{"arch": "conformer", "model": "CTC audio transcriber", "dataset": "read English sentences (LibriTTS-R)", "train_examples": 15625, "input": "waveform_16khz", "tokenizer": "char", "vocab_size": 32, "norm": "layernorm", "activation": "gelu", "mlp_ratio": 4, "head_dim": 48, "fused_qkv": true, "qk_norm": true, "layer_scale_init": 1.0, "inner_norm": true, "wave_strides": [5, 2, 2, 2, 2, 2], "subsampling": 2, "layers": 8, "width": 160, "positions": "sincos", "kernel_size": 15, "init": "torch_default", "residual_init": "zero_last", "optimizer": "soap", "beta2": 0.999, "lr": 0.0037, "beta1": 0.95, "shampoo_beta": 0.95, "eps": 1e-08, "precondition_frequency": 20, "max_precond_dim": 1536, "one_sided": false, "adamw_lr_other_params": 0.00095, "grad_clip": 0.5, "steps": 4500, "batch_size": 64, "epochs": 18.4, "lr_schedule": "cosine", "final_lr_fraction": 0.1, "warmup_steps": 130, "weight_decay": 0.2, "adamw_weight_decay_other_params": 0.01}
Rows from block 4 of a small CTC audio transcriber, named by matrix and row number. Rows with one number belong to one neuron. Each number is 200 + 30 x the weight over its row's rms, rounded and kept within 0 to 999. All counts start at 0. After the name is the row's rms in percent of the matrix's.
After each neuron's rows are labels from the 100 clips, of 14976, where the neuron reaches its highest value: "strongest on" is what is common among them. Only what is clearly more common there than usual is listed. The data: read English sentences (LibriTTS-R).
# fc1: second MLP up (model.blocks.4.mlp.fc1.weight, 640x160), inputs 0-159
# fc2: second MLP down (model.blocks.4.mlp.fc2.weight, 160x640, transposed), outputs 0-159

fc1.171,112,182,187,187,162,170,231,169,245,175,229,216,188,197,238,210,160,234,240,148,226,203,216,225,217,225,183,224,208,148,218,206,203,248,171,204,195,226,161,198,180,191,202,192,243,235,250,175,196,217,225,249,206,182,184,205,176,200,202,172,237,158,183,226,108,176,225,168,245,199,196,194,218,165,153,190,223,217,147,248,223,139,210,199,227,204,182,213,261,181,158,203,165,157,188,229,245,245,177,189,169,198,189,168,195,206,136,150,194,275,228,171,242,204,201,220,147,219,247,220,247,159,191,186,173,210,192,160,194,106,185,192,214,232,190,241,220,185,212,215,183,214,205,179,240,213,181,161,172,211,192,188,170,186,186,219,205,241,191,170,244
fc2.171,107,202,183,174,235,129,238,212,194,183,205,197,197,215,173,209,185,192,200,221,203,193,242,243,204,194,187,161,218,157,240,179,244,207,211,213,201,182,143,200,220,210,224,205,220,224,174,174,255,229,195,220,245,145,206,235,226,139,191,140,195,205,216,193,200,120,284,223,215,202,221,187,244,182,152,219,192,180,152,151,215,184,237,145,146,201,199,159,183,159,196,171,174,245,262,243,206,172,236,188,180,183,202,252,203,219,200,203,195,188,182,239,152,228,198,139,235,181,205,183,221,194,164,183,209,181,220,179,221,180,216,212,230,232,155,197,222,234,177,216,284,215,205,199,230,161,220,152,200,235,201,200,211,180,263,200,203,222,185,155,174
strongest on: the word "the"

fc1.445,104,218,205,233,185,165,213,217,241,143,233,185,168,201,215,183,245,175,188,193,206,227,216,272,221,187,250,180,126,225,227,203,189,200,170,250,246,210,231,174,203,216,178,197,207,224,167,272,201,191,186,143,277,185,181,199,202,198,202,168,189,198,215,223,218,181,211,184,194,250,236,203,219,225,144,207,214,193,185,225,166,230,173,184,126,261,228,215,217,282,182,232,206,247,178,209,249,191,247,184,250,187,188,230,178,222,191,200,226,229,240,195,206,189,203,206,180,173,220,227,197,216,190,138,201,230,263,220,200,228,177,145,137,184,183,166,201,174,144,200,192,208,211,168,217,182,246,176,182,201,155,194,152,215,225,211,200,177,153,181,203
fc2.445,106,150,150,251,211,237,180,178,207,249,191,197,165,155,150,174,239,187,183,180,197,189,264,188,205,169,188,208,225,202,177,186,160,209,258,216,198,201,161,252,201,199,170,194,174,167,169,219,148,163,215,171,253,214,232,195,203,247,168,212,193,146,187,210,188,156,135,205,183,225,190,279,245,198,160,138,197,189,166,153,257,161,205,147,245,112,207,212,208,185,245,215,224,176,187,181,197,202,211,181,212,167,238,207,177,249,206,182,217,163,202,205,223,199,185,235,210,221,173,179,196,196,244,230,234,233,233,205,199,204,196,254,231,199,181,241,227,211,236,221,227,189,255,204,204,221,174,199,204,229,188,226,154,180,157,199,194,186,177,179,233
strongest on: the word "the"; the word "of"

fc1.277,106,196,177,166,223,234,171,170,232,166,230,190,208,180,176,205,205,195,187,142,175,189,194,96,204,226,149,214,262,181,234,226,243,194,172,166,210,149,197,223,211,204,170,239,193,196,176,175,214,188,226,195,263,178,217,221,235,255,225,185,227,267,166,174,208,176,171,196,171,233,196,157,209,209,214,236,221,178,238,247,171,202,205,221,228,217,190,184,191,183,177,184,142,181,200,216,178,226,147,209,227,227,269,244,150,208,186,258,155,192,249,215,180,245,197,168,209,165,198,198,243,234,207,162,181,233,160,244,204,188,204,196,200,168,171,188,231,186,197,173,210,207,214,165,143,221,227,245,176,204,178,132,196,194,146,217,149,196,208,201,195
fc2.277,111,210,200,194,200,145,229,219,212,179,197,219,209,240,183,237,192,232,177,160,241,199,137,226,167,165,214,237,237,260,210,194,237,187,223,190,210,184,183,214,199,223,232,214,184,144,187,231,211,202,174,197,240,201,204,211,215,144,196,200,200,201,143,216,166,164,130,242,224,223,237,188,243,224,191,154,221,179,218,189,220,198,183,149,216,228,177,206,223,233,202,211,170,202,223,209,176,189,176,174,210,188,224,188,123,216,116,211,123,180,225,182,226,199,220,209,204,140,219,206,146,154,170,166,223,253,246,194,263,184,195,202,243,186,160,268,200,193,191,210,224,177,202,264,193,202,198,241,157,176,179,134,213,207,165,199,239,192,226,213,206
strongest on: the word "but"; text has "not"

fc1.313,104,221,226,171,189,220,180,178,227,218,208,177,220,217,254,185,178,123,220,113,235,229,172,166,133,211,170,249,255,212,200,190,154,201,242,272,191,197,178,240,244,211,199,243,182,205,210,215,217,178,197,194,230,169,217,233,227,195,170,230,161,214,173,205,197,196,226,234,235,241,232,226,186,177,124,168,237,216,242,223,181,214,232,231,209,194,173,201,157,165,247,190,170,208,203,222,170,192,207,229,164,156,220,208,177,194,244,163,210,183,159,148,146,182,216,198,232,188,209,184,210,146,230,150,208,223,153,208,223,238,174,233,211,228,213,198,203,187,172,188,171,187,201,211,207,181,207,177,199,182,196,152,163,154,161,156,229,139,163,206,224
fc2.313,109,193,192,245,208,158,215,178,218,201,196,200,207,171,184,206,242,192,270,202,196,234,212,221,216,193,212,210,202,221,199,202,223,186,191,222,193,144,203,193,220,225,212,178,210,245,218,157,204,224,234,189,181,140,231,225,223,188,215,173,214,221,160,163,227,209,243,223,164,165,205,166,175,203,187,214,221,208,188,208,195,251,150,220,244,202,232,193,235,197,224,199,219,207,189,193,211,154,164,165,216,233,213,203,181,196,267,136,176,174,160,248,198,158,143,203,161,251,232,209,239,153,202,155,79,221,225,205,244,165,258,178,184,245,187,198,157,199,216,187,214,185,147,240,267,217,218,174,179,174,166,240,216,198,142,209,213,191,154,215,163
strongest on: the word "with"

fc1.71,109,164,198,194,265,194,156,188,229,231,199,210,261,213,196,169,244,204,206,163,246,226,173,196,259,189,226,157,193,226,200,249,179,172,204,215,223,157,181,219,178,153,214,190,184,238,263,189,167,146,187,191,221,184,209,220,177,180,227,156,224,239,166,185,169,229,222,206,183,187,226,242,254,229,190,181,221,219,170,228,193,174,217,214,190,184,226,151,201,147,180,228,216,260,150,206,153,235,176,200,201,180,225,258,205,158,206,256,191,225,152,249,196,153,182,165,194,160,245,204,204,187,231,173,199,235,180,228,247,196,202,161,272,190,194,223,210,190,233,183,225,159,233,195,160,161,189,208,234,226,201,179,160,213,215,202,164,202,178,125,179
fc2.71,108,244,230,228,233,182,168,198,191,149,177,218,211,186,157,183,204,203,218,213,215,218,221,194,219,212,152,224,173,192,223,207,188,193,187,149,269,233,217,193,175,166,232,228,210,182,215,260,184,226,187,137,227,275,199,222,223,207,204,213,144,215,181,159,155,235,189,217,203,242,234,214,192,184,212,244,158,171,236,211,205,225,282,176,160,181,203,178,192,246,224,180,251,179,191,143,238,220,202,195,205,169,232,120,209,158,261,182,180,191,204,250,190,221,154,193,221,220,211,193,157,198,213,212,245,220,134,150,172,193,178,179,131,221,214,235,186,175,197,181,227,215,221,155,223,248,190,190,167,210,198,198,150,185,194,191,199,179,222,215,153
strongest on: the word "the"; the word "for"

fc1.272,122,208,210,178,206,161,143,228,226,190,256,179,188,190,228,205,200,196,219,159,202,204,238,147,244,181,187,224,228,223,199,172,237,209,206,171,183,245,193,205,186,200,184,169,136,190,203,196,226,215,179,227,167,161,207,287,136,220,191,226,252,215,169,197,143,188,216,241,199,176,248,204,135,143,211,191,208,204,229,241,219,205,216,236,203,199,207,216,124,181,218,193,192,163,190,279,224,208,157,203,185,203,173,230,187,182,176,192,206,240,206,216,148,145,236,177,177,212,186,150,209,209,206,172,223,171,247,183,207,177,174,160,248,227,211,273,180,193,229,249,239,191,182,238,160,178,212,155,199,240,174,199,229,205,208,232,196,228,199,215,145
fc2.272,112,214,211,174,153,176,256,220,179,231,183,191,219,259,176,181,228,213,192,149,223,193,236,223,254,231,166,202,238,162,203,211,231,228,210,197,244,194,253,192,181,191,175,219,196,204,237,232,186,252,163,135,183,230,200,191,178,173,207,195,165,233,184,186,211,236,226,157,212,190,144,228,201,203,182,212,214,197,195,244,216,211,189,188,215,201,128,179,153,196,209,211,187,152,194,145,205,207,191,191,178,171,217,172,193,176,150,212,152,200,167,216,214,169,249,143,215,227,208,156,242,196,151,206,195,232,109,192,210,212,213,204,225,198,228,200,269,238,211,220,215,234,187,185,212,159,262,233,238,203,234,209,200,186,194,172,248,153,170,132,251
strongest on: the word "but"; the word "with"

fc1.343,108,174,189,195,234,191,226,183,235,211,206,187,236,191,242,227,192,218,286,192,215,243,221,278,217,234,196,207,179,203,150,177,184,220,199,171,182,211,208,167,203,190,208,228,195,228,162,203,192,165,215,217,203,230,127,219,185,216,215,208,208,181,210,153,182,172,226,131,205,210,146,168,200,200,237,176,199,213,178,170,198,192,278,205,149,219,260,266,189,147,181,188,208,220,242,231,211,243,186,231,179,234,155,210,230,221,204,119,217,197,207,202,164,204,157,262,182,176,221,178,179,212,224,214,154,215,174,239,246,191,226,204,154,149,229,178,150,226,213,232,193,266,181,245,212,179,204,170,188,207,199,235,205,210,184,230,218,197,166,238,164
fc2.343,117,210,215,168,204,191,196,215,192,227,220,242,223,211,166,220,174,231,178,153,214,208,231,103,211,187,190,168,195,202,193,210,194,207,204,173,168,130,220,218,220,196,190,201,194,136,181,250,188,198,203,155,185,196,166,201,160,193,216,240,200,196,157,221,171,191,170,267,186,192,177,226,205,178,234,219,191,202,232,172,205,151,178,161,225,192,169,199,236,186,193,203,193,204,182,223,210,186,244,183,180,157,206,236,155,132,225,186,170,187,171,241,215,179,206,218,196,263,193,193,222,235,179,183,140,205,151,200,193,261,212,207,218,243,226,194,182,208,167,224,303,242,271,242,134,257,197,215,187,192,197,187,200,246,194,195,198,160,273,209,200
strongest on: the word "he"

fc1.184,097,260,206,209,218,186,172,181,267,230,181,182,161,258,200,178,226,147,252,171,225,209,195,209,183,221,227,196,116,228,221,224,186,180,182,161,273,220,196,224,203,173,227,183,204,207,174,231,220,225,226,207,216,171,216,207,213,227,201,192,193,201,207,203,228,234,158,216,219,205,209,208,228,148,222,209,259,196,167,165,191,169,197,204,214,185,219,155,196,237,215,242,176,182,185,191,224,175,188,212,243,253,184,157,235,237,184,227,207,224,182,259,163,187,170,187,157,216,210,143,240,188,242,149,190,236,197,177,230,225,198,134,212,236,144,230,190,134,213,252,258,190,189,245,262,179,175,215,192,145,200,188,175,235,234,190,173,183,213,205,221
fc2.184,103,199,219,211,169,194,202,210,176,199,234,212,250,175,222,150,233,189,245,233,185,226,146,290,197,194,265,189,203,248,186,197,211,153,173,207,222,180,203,226,190,172,189,194,190,162,232,284,178,128,159,232,225,181,183,203,206,167,197,245,186,205,151,202,164,203,203,193,219,172,194,246,241,209,210,253,165,226,204,188,213,194,242,157,194,198,211,210,213,250,204,220,185,213,179,192,233,179,208,188,149,224,197,250,178,265,159,246,232,158,147,167,168,156,177,222,173,238,175,163,228,179,244,171,248,214,190,214,229,224,178,233,170,189,189,238,213,205,216,215,138,169,158,194,172,190,185,196,186,185,179,159,155,179,218,193,182,203,249,240,197
strongest on: the word "with"

fc1.551,091,220,184,217,221,189,173,201,179,244,218,218,150,211,200,215,258,201,201,180,229,178,204,236,237,201,208,261,195,164,246,196,162,182,203,211,217,155,181,221,231,254,163,204,210,223,258,198,279,197,159,205,226,148,233,216,172,169,129,169,191,235,207,199,172,217,216,209,182,204,166,222,220,203,194,177,202,256,197,201,175,194,142,209,228,165,216,224,235,172,174,177,217,227,175,232,178,207,239,141,174,235,239,178,213,139,232,217,233,215,236,216,292,211,168,245,193,175,236,204,208,234,195,162,207,135,222,206,225,208,145,158,198,237,137,232,223,210,229,161,210,155,197,195,191,169,248,177,193,171,206,189,188,210,202,216,217,170,188,167,166
fc2.551,096,248,227,206,207,149,188,142,179,168,196,192,241,228,169,165,229,261,199,168,160,169,195,188,184,215,270,194,178,228,196,189,198,211,133,163,205,204,191,186,178,205,209,216,168,194,179,171,169,199,162,200,211,250,187,203,215,160,173,153,194,213,235,186,216,220,191,199,188,220,170,205,266,168,184,203,195,136,187,194,183,256,246,245,241,226,234,188,176,220,198,215,206,142,160,192,257,246,176,210,200,201,169,274,232,176,176,210,202,207,178,191,147,163,198,171,242,144,206,201,200,204,247,213,256,233,272,177,257,189,214,176,170,178,192,209,224,183,217,206,228,223,134,234,211,189,140,204,231,215,192,260,208,225,183,170,214,199,220,193,213
strongest on: the word "with"

fc1.377,060,168,200,202,168,263,235,218,194,175,192,190,195,201,234,222,180,207,193,204,198,209,231,166,219,250,206,275,214,184,161,236,215,166,203,218,212,249,208,176,191,216,216,234,290,174,202,186,179,228,202,187,201,198,212,210,255,251,208,136,167,184,204,240,205,229,222,196,218,194,249,261,180,180,214,210,198,238,233,189,197,163,257,185,196,215,240,226,124,242,221,220,154,182,185,206,179,210,251,193,168,204,171,204,225,206,184,181,146,214,214,201,232,148,288,187,171,213,205,152,209,194,232,168,204,162,198,181,201,182,194,237,254,171,186,222,184,203,238,167,164,179,238,202,213,179,205,140,197,217,196,208,163,247,135,197,223,143,224,239,218
fc2.377,054,182,233,199,151,177,146,227,248,183,211,212,201,176,195,215,186,207,141,206,189,184,172,228,145,210,188,164,208,231,208,192,217,220,160,147,171,152,230,207,186,230,206,190,163,240,221,163,224,145,194,192,158,269,214,217,221,191,215,262,196,221,182,159,170,193,209,183,171,218,185,172,237,240,166,174,217,180,179,228,154,221,147,250,137,198,178,200,187,195,206,159,216,231,227,178,231,222,212,158,241,226,273,181,174,250,218,166,208,224,190,200,164,237,183,231,233,181,198,198,200,226,180,202,216,228,193,231,189,226,220,162,132,192,147,152,186,206,166,269,214,220,235,163,227,185,208,254,221,191,239,206,208,150,227,232,180,250,170,191,205
strongest on: the word "was"; the word "it"

fc1.201,105,168,191,232,179,200,227,217,177,225,176,206,235,180,191,240,171,204,147,208,253,179,196,197,238,213,233,192,208,195,219,177,188,238,222,163,189,210,181,186,169,177,209,205,214,201,262,165,209,191,194,193,225,207,172,272,268,197,153,148,211,228,252,149,203,208,225,207,217,170,154,197,205,218,257,223,178,178,203,190,208,198,225,226,211,225,200,232,269,182,200,159,215,186,234,186,254,162,162,187,175,207,208,137,204,245,211,171,204,188,295,172,148,150,149,161,209,223,249,197,192,169,231,186,232,209,157,188,153,166,249,237,206,217,187,138,155,216,201,209,226,232,207,180,244,188,167,203,169,208,189,204,205,201,154,141,233,215,182,174,204
fc2.201,099,196,211,176,217,178,246,219,202,230,214,160,180,172,174,249,183,203,178,281,176,155,204,175,229,235,211,150,221,200,187,189,183,191,147,235,237,156,192,215,239,242,158,203,184,226,103,229,176,217,219,219,202,195,197,217,226,166,164,192,250,203,240,221,202,191,124,215,225,179,169,195,191,163,137,176,157,205,215,187,200,231,232,215,185,193,186,207,219,173,171,237,185,150,221,221,184,194,209,236,224,245,208,211,128,174,273,234,183,210,226,197,195,173,228,154,189,216,228,194,214,221,188,184,141,184,146,251,228,163,217,212,192,216,202,168,189,177,206,228,221,205,173,220,213,151,194,227,159,217,250,202,235,241,227,164,252,196,176,216,224
strongest on: the word "he"; the word "said"

fc1.326,085,255,169,182,161,197,233,167,205,216,219,176,204,214,216,198,178,163,222,125,159,191,188,257,223,213,159,201,207,179,180,206,208,186,233,190,228,229,225,215,159,225,158,223,184,174,237,187,208,226,204,200,127,131,208,215,201,167,191,134,220,185,174,234,230,222,272,178,200,232,240,164,218,242,184,175,197,185,206,231,167,183,168,254,223,199,195,241,161,244,205,168,211,189,213,230,188,190,167,158,228,237,231,220,158,236,216,195,215,196,183,246,171,154,212,195,180,228,197,159,188,222,239,228,229,253,186,208,218,205,200,171,191,135,183,219,179,242,210,176,211,229,223,168,221,133,191,214,147,176,255,247,157,174,260,191,178,212,216,171,177
fc2.326,090,211,155,196,203,186,165,215,238,203,208,240,194,248,182,235,198,225,230,204,216,287,189,147,195,182,247,216,201,189,220,206,183,191,181,175,252,176,249,161,243,191,179,236,217,217,215,177,213,206,199,190,169,175,196,194,213,142,238,199,131,217,237,145,186,188,173,196,188,195,168,208,159,156,255,143,196,170,180,239,209,190,218,180,175,174,196,153,222,260,197,202,180,170,217,217,261,192,217,203,256,135,262,213,205,167,188,231,188,187,218,252,211,183,221,209,202,219,182,233,208,191,155,207,214,164,170,194,216,154,244,153,222,195,155,156,173,258,212,110,235,189,197,201,214,212,218,176,199,238,214,196,208,174,203,186,259,172,218,228,205
strongest on: the word "with"

fc1.571,089,201,186,184,256,220,213,255,198,228,198,215,195,200,199,220,250,194,280,184,223,191,177,203,232,184,196,225,268,223,183,196,185,204,172,170,235,207,200,196,157,169,145,241,180,197,241,204,189,212,209,186,225,224,199,208,229,140,173,253,223,214,157,162,215,145,160,223,217,197,171,154,183,166,209,219,223,191,212,149,158,203,269,189,146,184,221,174,163,156,142,205,181,121,205,160,185,216,164,183,221,200,161,231,164,183,199,192,185,169,254,187,183,252,211,195,253,152,203,230,194,216,191,177,221,228,228,189,222,201,242,168,158,146,181,194,184,148,246,193,214,184,225,233,267,201,217,176,200,180,180,206,221,175,226,190,196,180,215,137,199
fc2.571,095,193,152,194,264,204,210,210,171,187,199,223,164,185,239,207,225,176,200,192,195,208,165,156,224,226,234,206,203,226,195,216,195,169,169,198,196,171,256,177,138,179,204,222,203,203,161,226,146,209,135,211,259,168,163,208,197,259,198,215,240,203,205,223,202,201,235,175,239,208,165,212,222,229,147,140,217,195,261,216,177,169,221,244,205,221,194,220,240,244,174,175,186,240,199,197,211,192,143,232,245,152,180,241,201,151,151,228,203,193,180,241,172,208,219,214,182,227,191,220,200,181,132,178,228,219,169,175,232,270,220,198,220,162,224,204,155,177,193,223,163,136,197,148,208,263,218,236,215,163,214,192,138,205,224,195,195,187,166,173,185
strongest on: the word "but"

fc1.413,112,231,248,207,194,193,241,172,212,166,193,178,195,194,197,204,268,261,221,200,219,276,140,217,229,187,181,225,215,191,194,187,202,207,205,219,120,152,195,227,214,274,173,197,142,223,148,208,183,212,189,238,229,153,175,184,223,169,202,194,269,191,211,170,108,212,213,210,183,194,201,136,164,175,148,237,220,199,166,239,170,209,205,217,171,209,217,203,178,176,181,263,209,210,238,207,213,196,183,198,191,203,232,219,176,220,193,167,193,207,209,221,207,199,202,177,204,237,249,173,162,186,200,151,188,183,246,192,163,163,239,176,170,209,183,219,210,170,198,223,223,156,231,244,244,216,177,176,230,234,226,252,186,220,194,161,221,240,246,202,240
fc2.413,109,233,169,207,209,209,188,118,205,235,232,142,192,198,210,227,180,229,185,168,227,206,251,206,203,236,241,128,213,185,200,190,234,217,174,149,185,173,136,259,181,190,213,224,206,247,216,194,228,224,205,266,182,228,179,209,179,232,205,195,180,201,148,161,173,190,239,215,184,205,218,177,258,181,235,217,130,179,223,183,144,251,253,188,189,192,186,210,214,220,233,184,181,221,195,217,183,206,221,192,195,150,157,227,249,171,227,267,204,151,162,245,184,191,162,182,207,208,200,198,181,201,225,166,161,243,210,171,249,240,235,224,182,202,185,188,215,161,134,177,218,180,196,180,221,198,206,188,240,196,159,201,161,192,162,143,221,228,235,203,202
strongest on: the word "the"

fc1.127,088,206,230,178,177,237,237,164,188,220,215,182,173,274,166,183,235,171,212,199,224,186,215,218,233,251,198,211,195,222,161,202,229,219,171,164,266,190,253,161,213,152,188,234,174,200,161,238,199,190,225,224,180,222,227,169,175,208,177,121,259,191,157,127,239,197,174,217,199,251,201,174,148,206,226,209,219,200,232,243,175,228,172,177,200,179,171,175,229,232,195,208,165,159,190,193,195,168,169,178,224,217,155,221,132,243,215,183,220,188,230,209,236,203,215,211,197,173,224,197,146,204,195,144,204,160,204,217,189,215,145,208,193,182,250,118,236,189,169,233,248,227,201,184,167,180,236,239,185,174,202,207,199,162,213,225,202,193,223,163,162
fc2.127,092,191,193,218,242,198,140,223,156,196,224,191,166,162,237,225,201,224,225,212,227,152,150,217,212,213,196,189,156,182,217,237,244,193,165,201,219,201,181,177,196,154,199,160,190,254,246,130,249,185,215,195,220,201,222,215,195,181,184,215,198,235,231,178,191,211,246,195,166,229,223,195,185,183,203,181,251,168,189,209,201,165,183,254,224,229,173,189,217,175,249,248,186,209,191,240,181,157,163,192,257,161,194,199,193,175,189,181,216,235,229,255,225,226,224,195,192,217,225,187,163,209,230,111,216,192,213,223,233,234,157,167,162,205,200,173,224,174,215,196,193,166,216,281,188,201,265,172,200,218,232,173,167,272,125,179,184,159,175,171,200
strongest on: the word "but"

fc1.544,095,193,198,142,191,218,208,259,242,256,245,240,207,175,220,198,179,253,243,235,221,154,143,174,225,218,192,125,184,223,206,182,213,230,166,223,207,169,211,202,230,144,247,201,204,252,209,210,188,209,196,197,164,205,118,169,236,153,246,201,184,200,182,257,246,202,198,209,211,212,169,211,228,205,181,248,146,143,194,158,208,158,195,188,207,197,216,153,191,246,216,197,217,220,248,147,181,204,201,235,211,204,187,153,218,169,218,193,206,163,217,149,221,198,181,184,177,219,231,172,204,232,180,161,193,214,206,255,179,212,186,219,241,181,250,242,175,132,189,180,215,203,178,245,176,196,156,230,211,234,183,213,242,212,220,186,165,174,207,224,173
fc2.544,105,257,225,228,179,231,284,196,202,204,177,201,185,253,210,180,193,197,219,231,229,191,217,234,203,236,150,210,169,213,258,180,209,183,165,174,106,185,196,184,199,226,174,247,227,178,191,207,177,159,213,164,210,181,218,188,186,141,184,202,238,163,177,209,198,212,187,172,196,198,241,184,205,237,217,197,190,235,227,268,175,199,150,233,154,184,192,253,196,205,199,198,240,163,233,191,220,186,240,182,191,255,168,215,192,197,197,181,198,204,220,219,160,167,238,149,209,200,196,219,169,237,239,142,165,232,203,172,164,186,261,261,190,201,197,203,168,186,232,165,142,170,219,137,156,202,143,236,191,179,232,223,167,210,185,191,213,254,210,225,219
strongest on: the word "he"; the word "when"

fc1.239,096,203,233,217,219,193,201,195,186,224,194,238,220,205,285,231,247,204,211,238,231,205,211,159,219,225,201,201,199,175,249,150,169,173,205,222,208,129,194,174,189,140,160,215,191,236,228,114,236,161,105,179,235,226,190,196,153,236,212,182,186,231,208,174,204,228,176,229,188,257,195,194,170,203,191,208,207,184,229,171,174,202,183,228,204,230,183,258,217,219,156,179,202,225,185,179,195,181,241,156,237,173,151,199,198,240,212,242,188,162,212,163,160,206,237,169,217,156,248,186,184,251,173,213,216,241,210,199,225,218,209,179,153,186,191,224,206,210,238,222,208,155,211,215,194,223,144,240,150,207,198,153,226,161,188,243,222,194,178,243,191
fc2.239,103,184,214,215,214,176,99,204,202,179,239,189,176,197,216,220,183,204,245,242,224,231,192,199,242,155,214,238,164,203,173,271,173,203,189,162,189,201,233,200,206,193,176,195,189,197,206,185,265,198,214,211,235,216,211,194,153,254,259,199,160,239,157,160,218,208,203,235,275,239,216,164,212,195,196,193,249,205,172,227,216,184,226,230,162,194,209,179,194,184,192,176,173,166,194,240,183,193,211,157,233,246,187,192,236,222,196,199,157,207,157,262,190,237,180,210,231,167,234,230,192,165,167,139,167,201,148,187,190,218,254,208,174,199,196,220,152,218,161,210,148,194,200,214,219,188,195,191,237,203,185,210,161,220,130,275,173,189,148,177,215
strongest on: the word "the"

fc1.143,086,194,185,225,228,192,253,207,205,186,222,247,187,198,156,191,214,138,219,208,197,173,207,246,218,251,198,202,234,207,223,176,271,190,189,221,261,232,179,193,161,197,205,208,184,210,258,193,201,143,213,246,187,236,209,198,168,167,213,177,145,178,237,177,233,240,214,201,205,198,220,147,211,184,197,245,240,208,206,226,225,250,185,234,189,190,189,234,106,157,194,233,220,234,187,225,162,178,122,197,216,250,207,211,245,198,214,190,191,181,235,189,190,220,185,184,171,198,270,214,217,161,221,208,107,223,220,237,176,186,183,190,164,146,195,209,239,248,211,204,202,185,168,187,230,187,234,254,170,185,209,262,218,171,211,185,201,233,214,194,196
fc2.143,098,187,215,179,225,166,149,192,200,260,195,187,237,185,284,179,189,230,212,175,199,156,178,193,219,231,203,130,209,183,188,179,153,223,110,193,215,223,192,190,242,199,196,236,221,238,219,199,214,213,203,174,181,211,242,238,176,238,191,202,160,170,216,167,149,228,239,193,243,223,156,320,225,221,178,189,221,208,194,166,188,203,161,187,192,151,225,205,157,198,252,166,193,183,205,162,221,170,182,187,198,146,225,219,208,168,197,228,197,229,203,233,200,213,190,232,160,200,186,225,217,210,140,221,210,201,240,212,214,210,202,203,152,282,205,192,157,225,203,184,182,216,210,184,211,189,172,156,186,210,250,189,224,160,221,238,240,201,148,183,194
strongest on: the word "like"

fc1.451,108,185,187,194,169,278,254,248,178,206,179,206,211,200,200,150,218,177,225,226,242,219,183,252,246,176,216,237,171,169,232,150,190,233,244,184,149,226,184,205,232,193,161,213,180,185,189,216,137,204,246,219,160,219,261,225,195,207,178,181,200,205,203,178,234,217,182,232,163,176,188,188,239,233,144,206,211,181,236,208,147,200,233,221,174,268,206,189,175,229,152,215,203,149,182,281,204,166,147,179,250,254,210,210,203,195,216,203,177,240,196,197,228,216,190,191,181,244,215,191,231,212,248,189,144,166,171,209,177,218,207,155,219,205,236,176,239,155,184,198,218,188,139,227,185,168,179,239,211,180,189,156,175,199,194,211,140,180,192,216,198
fc2.451,117,206,215,278,218,176,161,163,238,234,188,176,185,168,171,209,189,185,234,152,147,148,160,208,192,188,207,176,210,197,218,159,208,165,189,259,204,249,214,238,184,213,189,206,249,193,199,173,273,168,281,169,217,198,226,238,221,141,220,161,193,246,165,160,182,172,267,249,227,194,237,185,164,238,154,196,206,236,232,181,186,204,190,219,178,229,197,241,224,209,188,162,190,216,207,169,223,215,224,168,154,209,210,227,233,219,239,183,207,220,171,207,219,185,212,198,202,222,207,186,236,181,197,180,176,168,135,202,220,200,236,209,203,237,185,215,149,162,163,152,226,230,174,267,175,183,151,161,161,237,196,231,193,178,186,182,198,237,193,216,180
strongest on: the word "was"

fc1.470,098,205,206,181,191,258,214,198,200,194,141,219,189,135,217,108,160,220,224,249,180,194,217,248,236,148,199,153,204,212,154,192,217,238,186,192,174,183,183,251,187,197,171,216,199,225,225,198,209,225,186,152,232,214,224,214,219,181,217,205,182,189,165,187,219,195,185,208,194,241,199,222,180,217,139,188,236,217,266,207,175,225,224,212,231,226,228,180,186,220,172,202,143,165,212,188,235,184,136,166,208,174,156,190,203,178,154,254,189,239,209,236,137,220,205,206,169,215,212,189,205,252,212,257,187,275,181,202,184,201,183,196,208,198,218,202,189,226,125,199,212,213,238,176,217,196,196,135,179,256,155,224,223,177,197,191,197,128,220,244,217
fc2.470,104,175,152,202,228,162,160,261,211,229,251,283,215,160,232,235,184,179,230,192,134,220,229,206,193,227,232,197,193,196,229,248,187,196,215,241,158,187,209,159,224,218,201,192,210,230,185,145,185,155,236,198,191,189,182,199,192,252,219,180,198,175,198,217,165,171,225,167,223,149,162,137,155,250,196,156,168,198,201,238,231,190,161,195,215,251,167,199,214,246,228,262,207,195,196,236,139,176,216,207,151,171,209,214,160,163,150,216,226,166,202,243,177,216,202,205,219,227,190,246,243,208,185,218,205,191,182,199,229,227,199,209,213,238,195,218,191,205,186,184,177,201,167,272,162,196,160,217,210,142,141,181,175,211,194,198,216,216,240,160,229
strongest on: the word "but"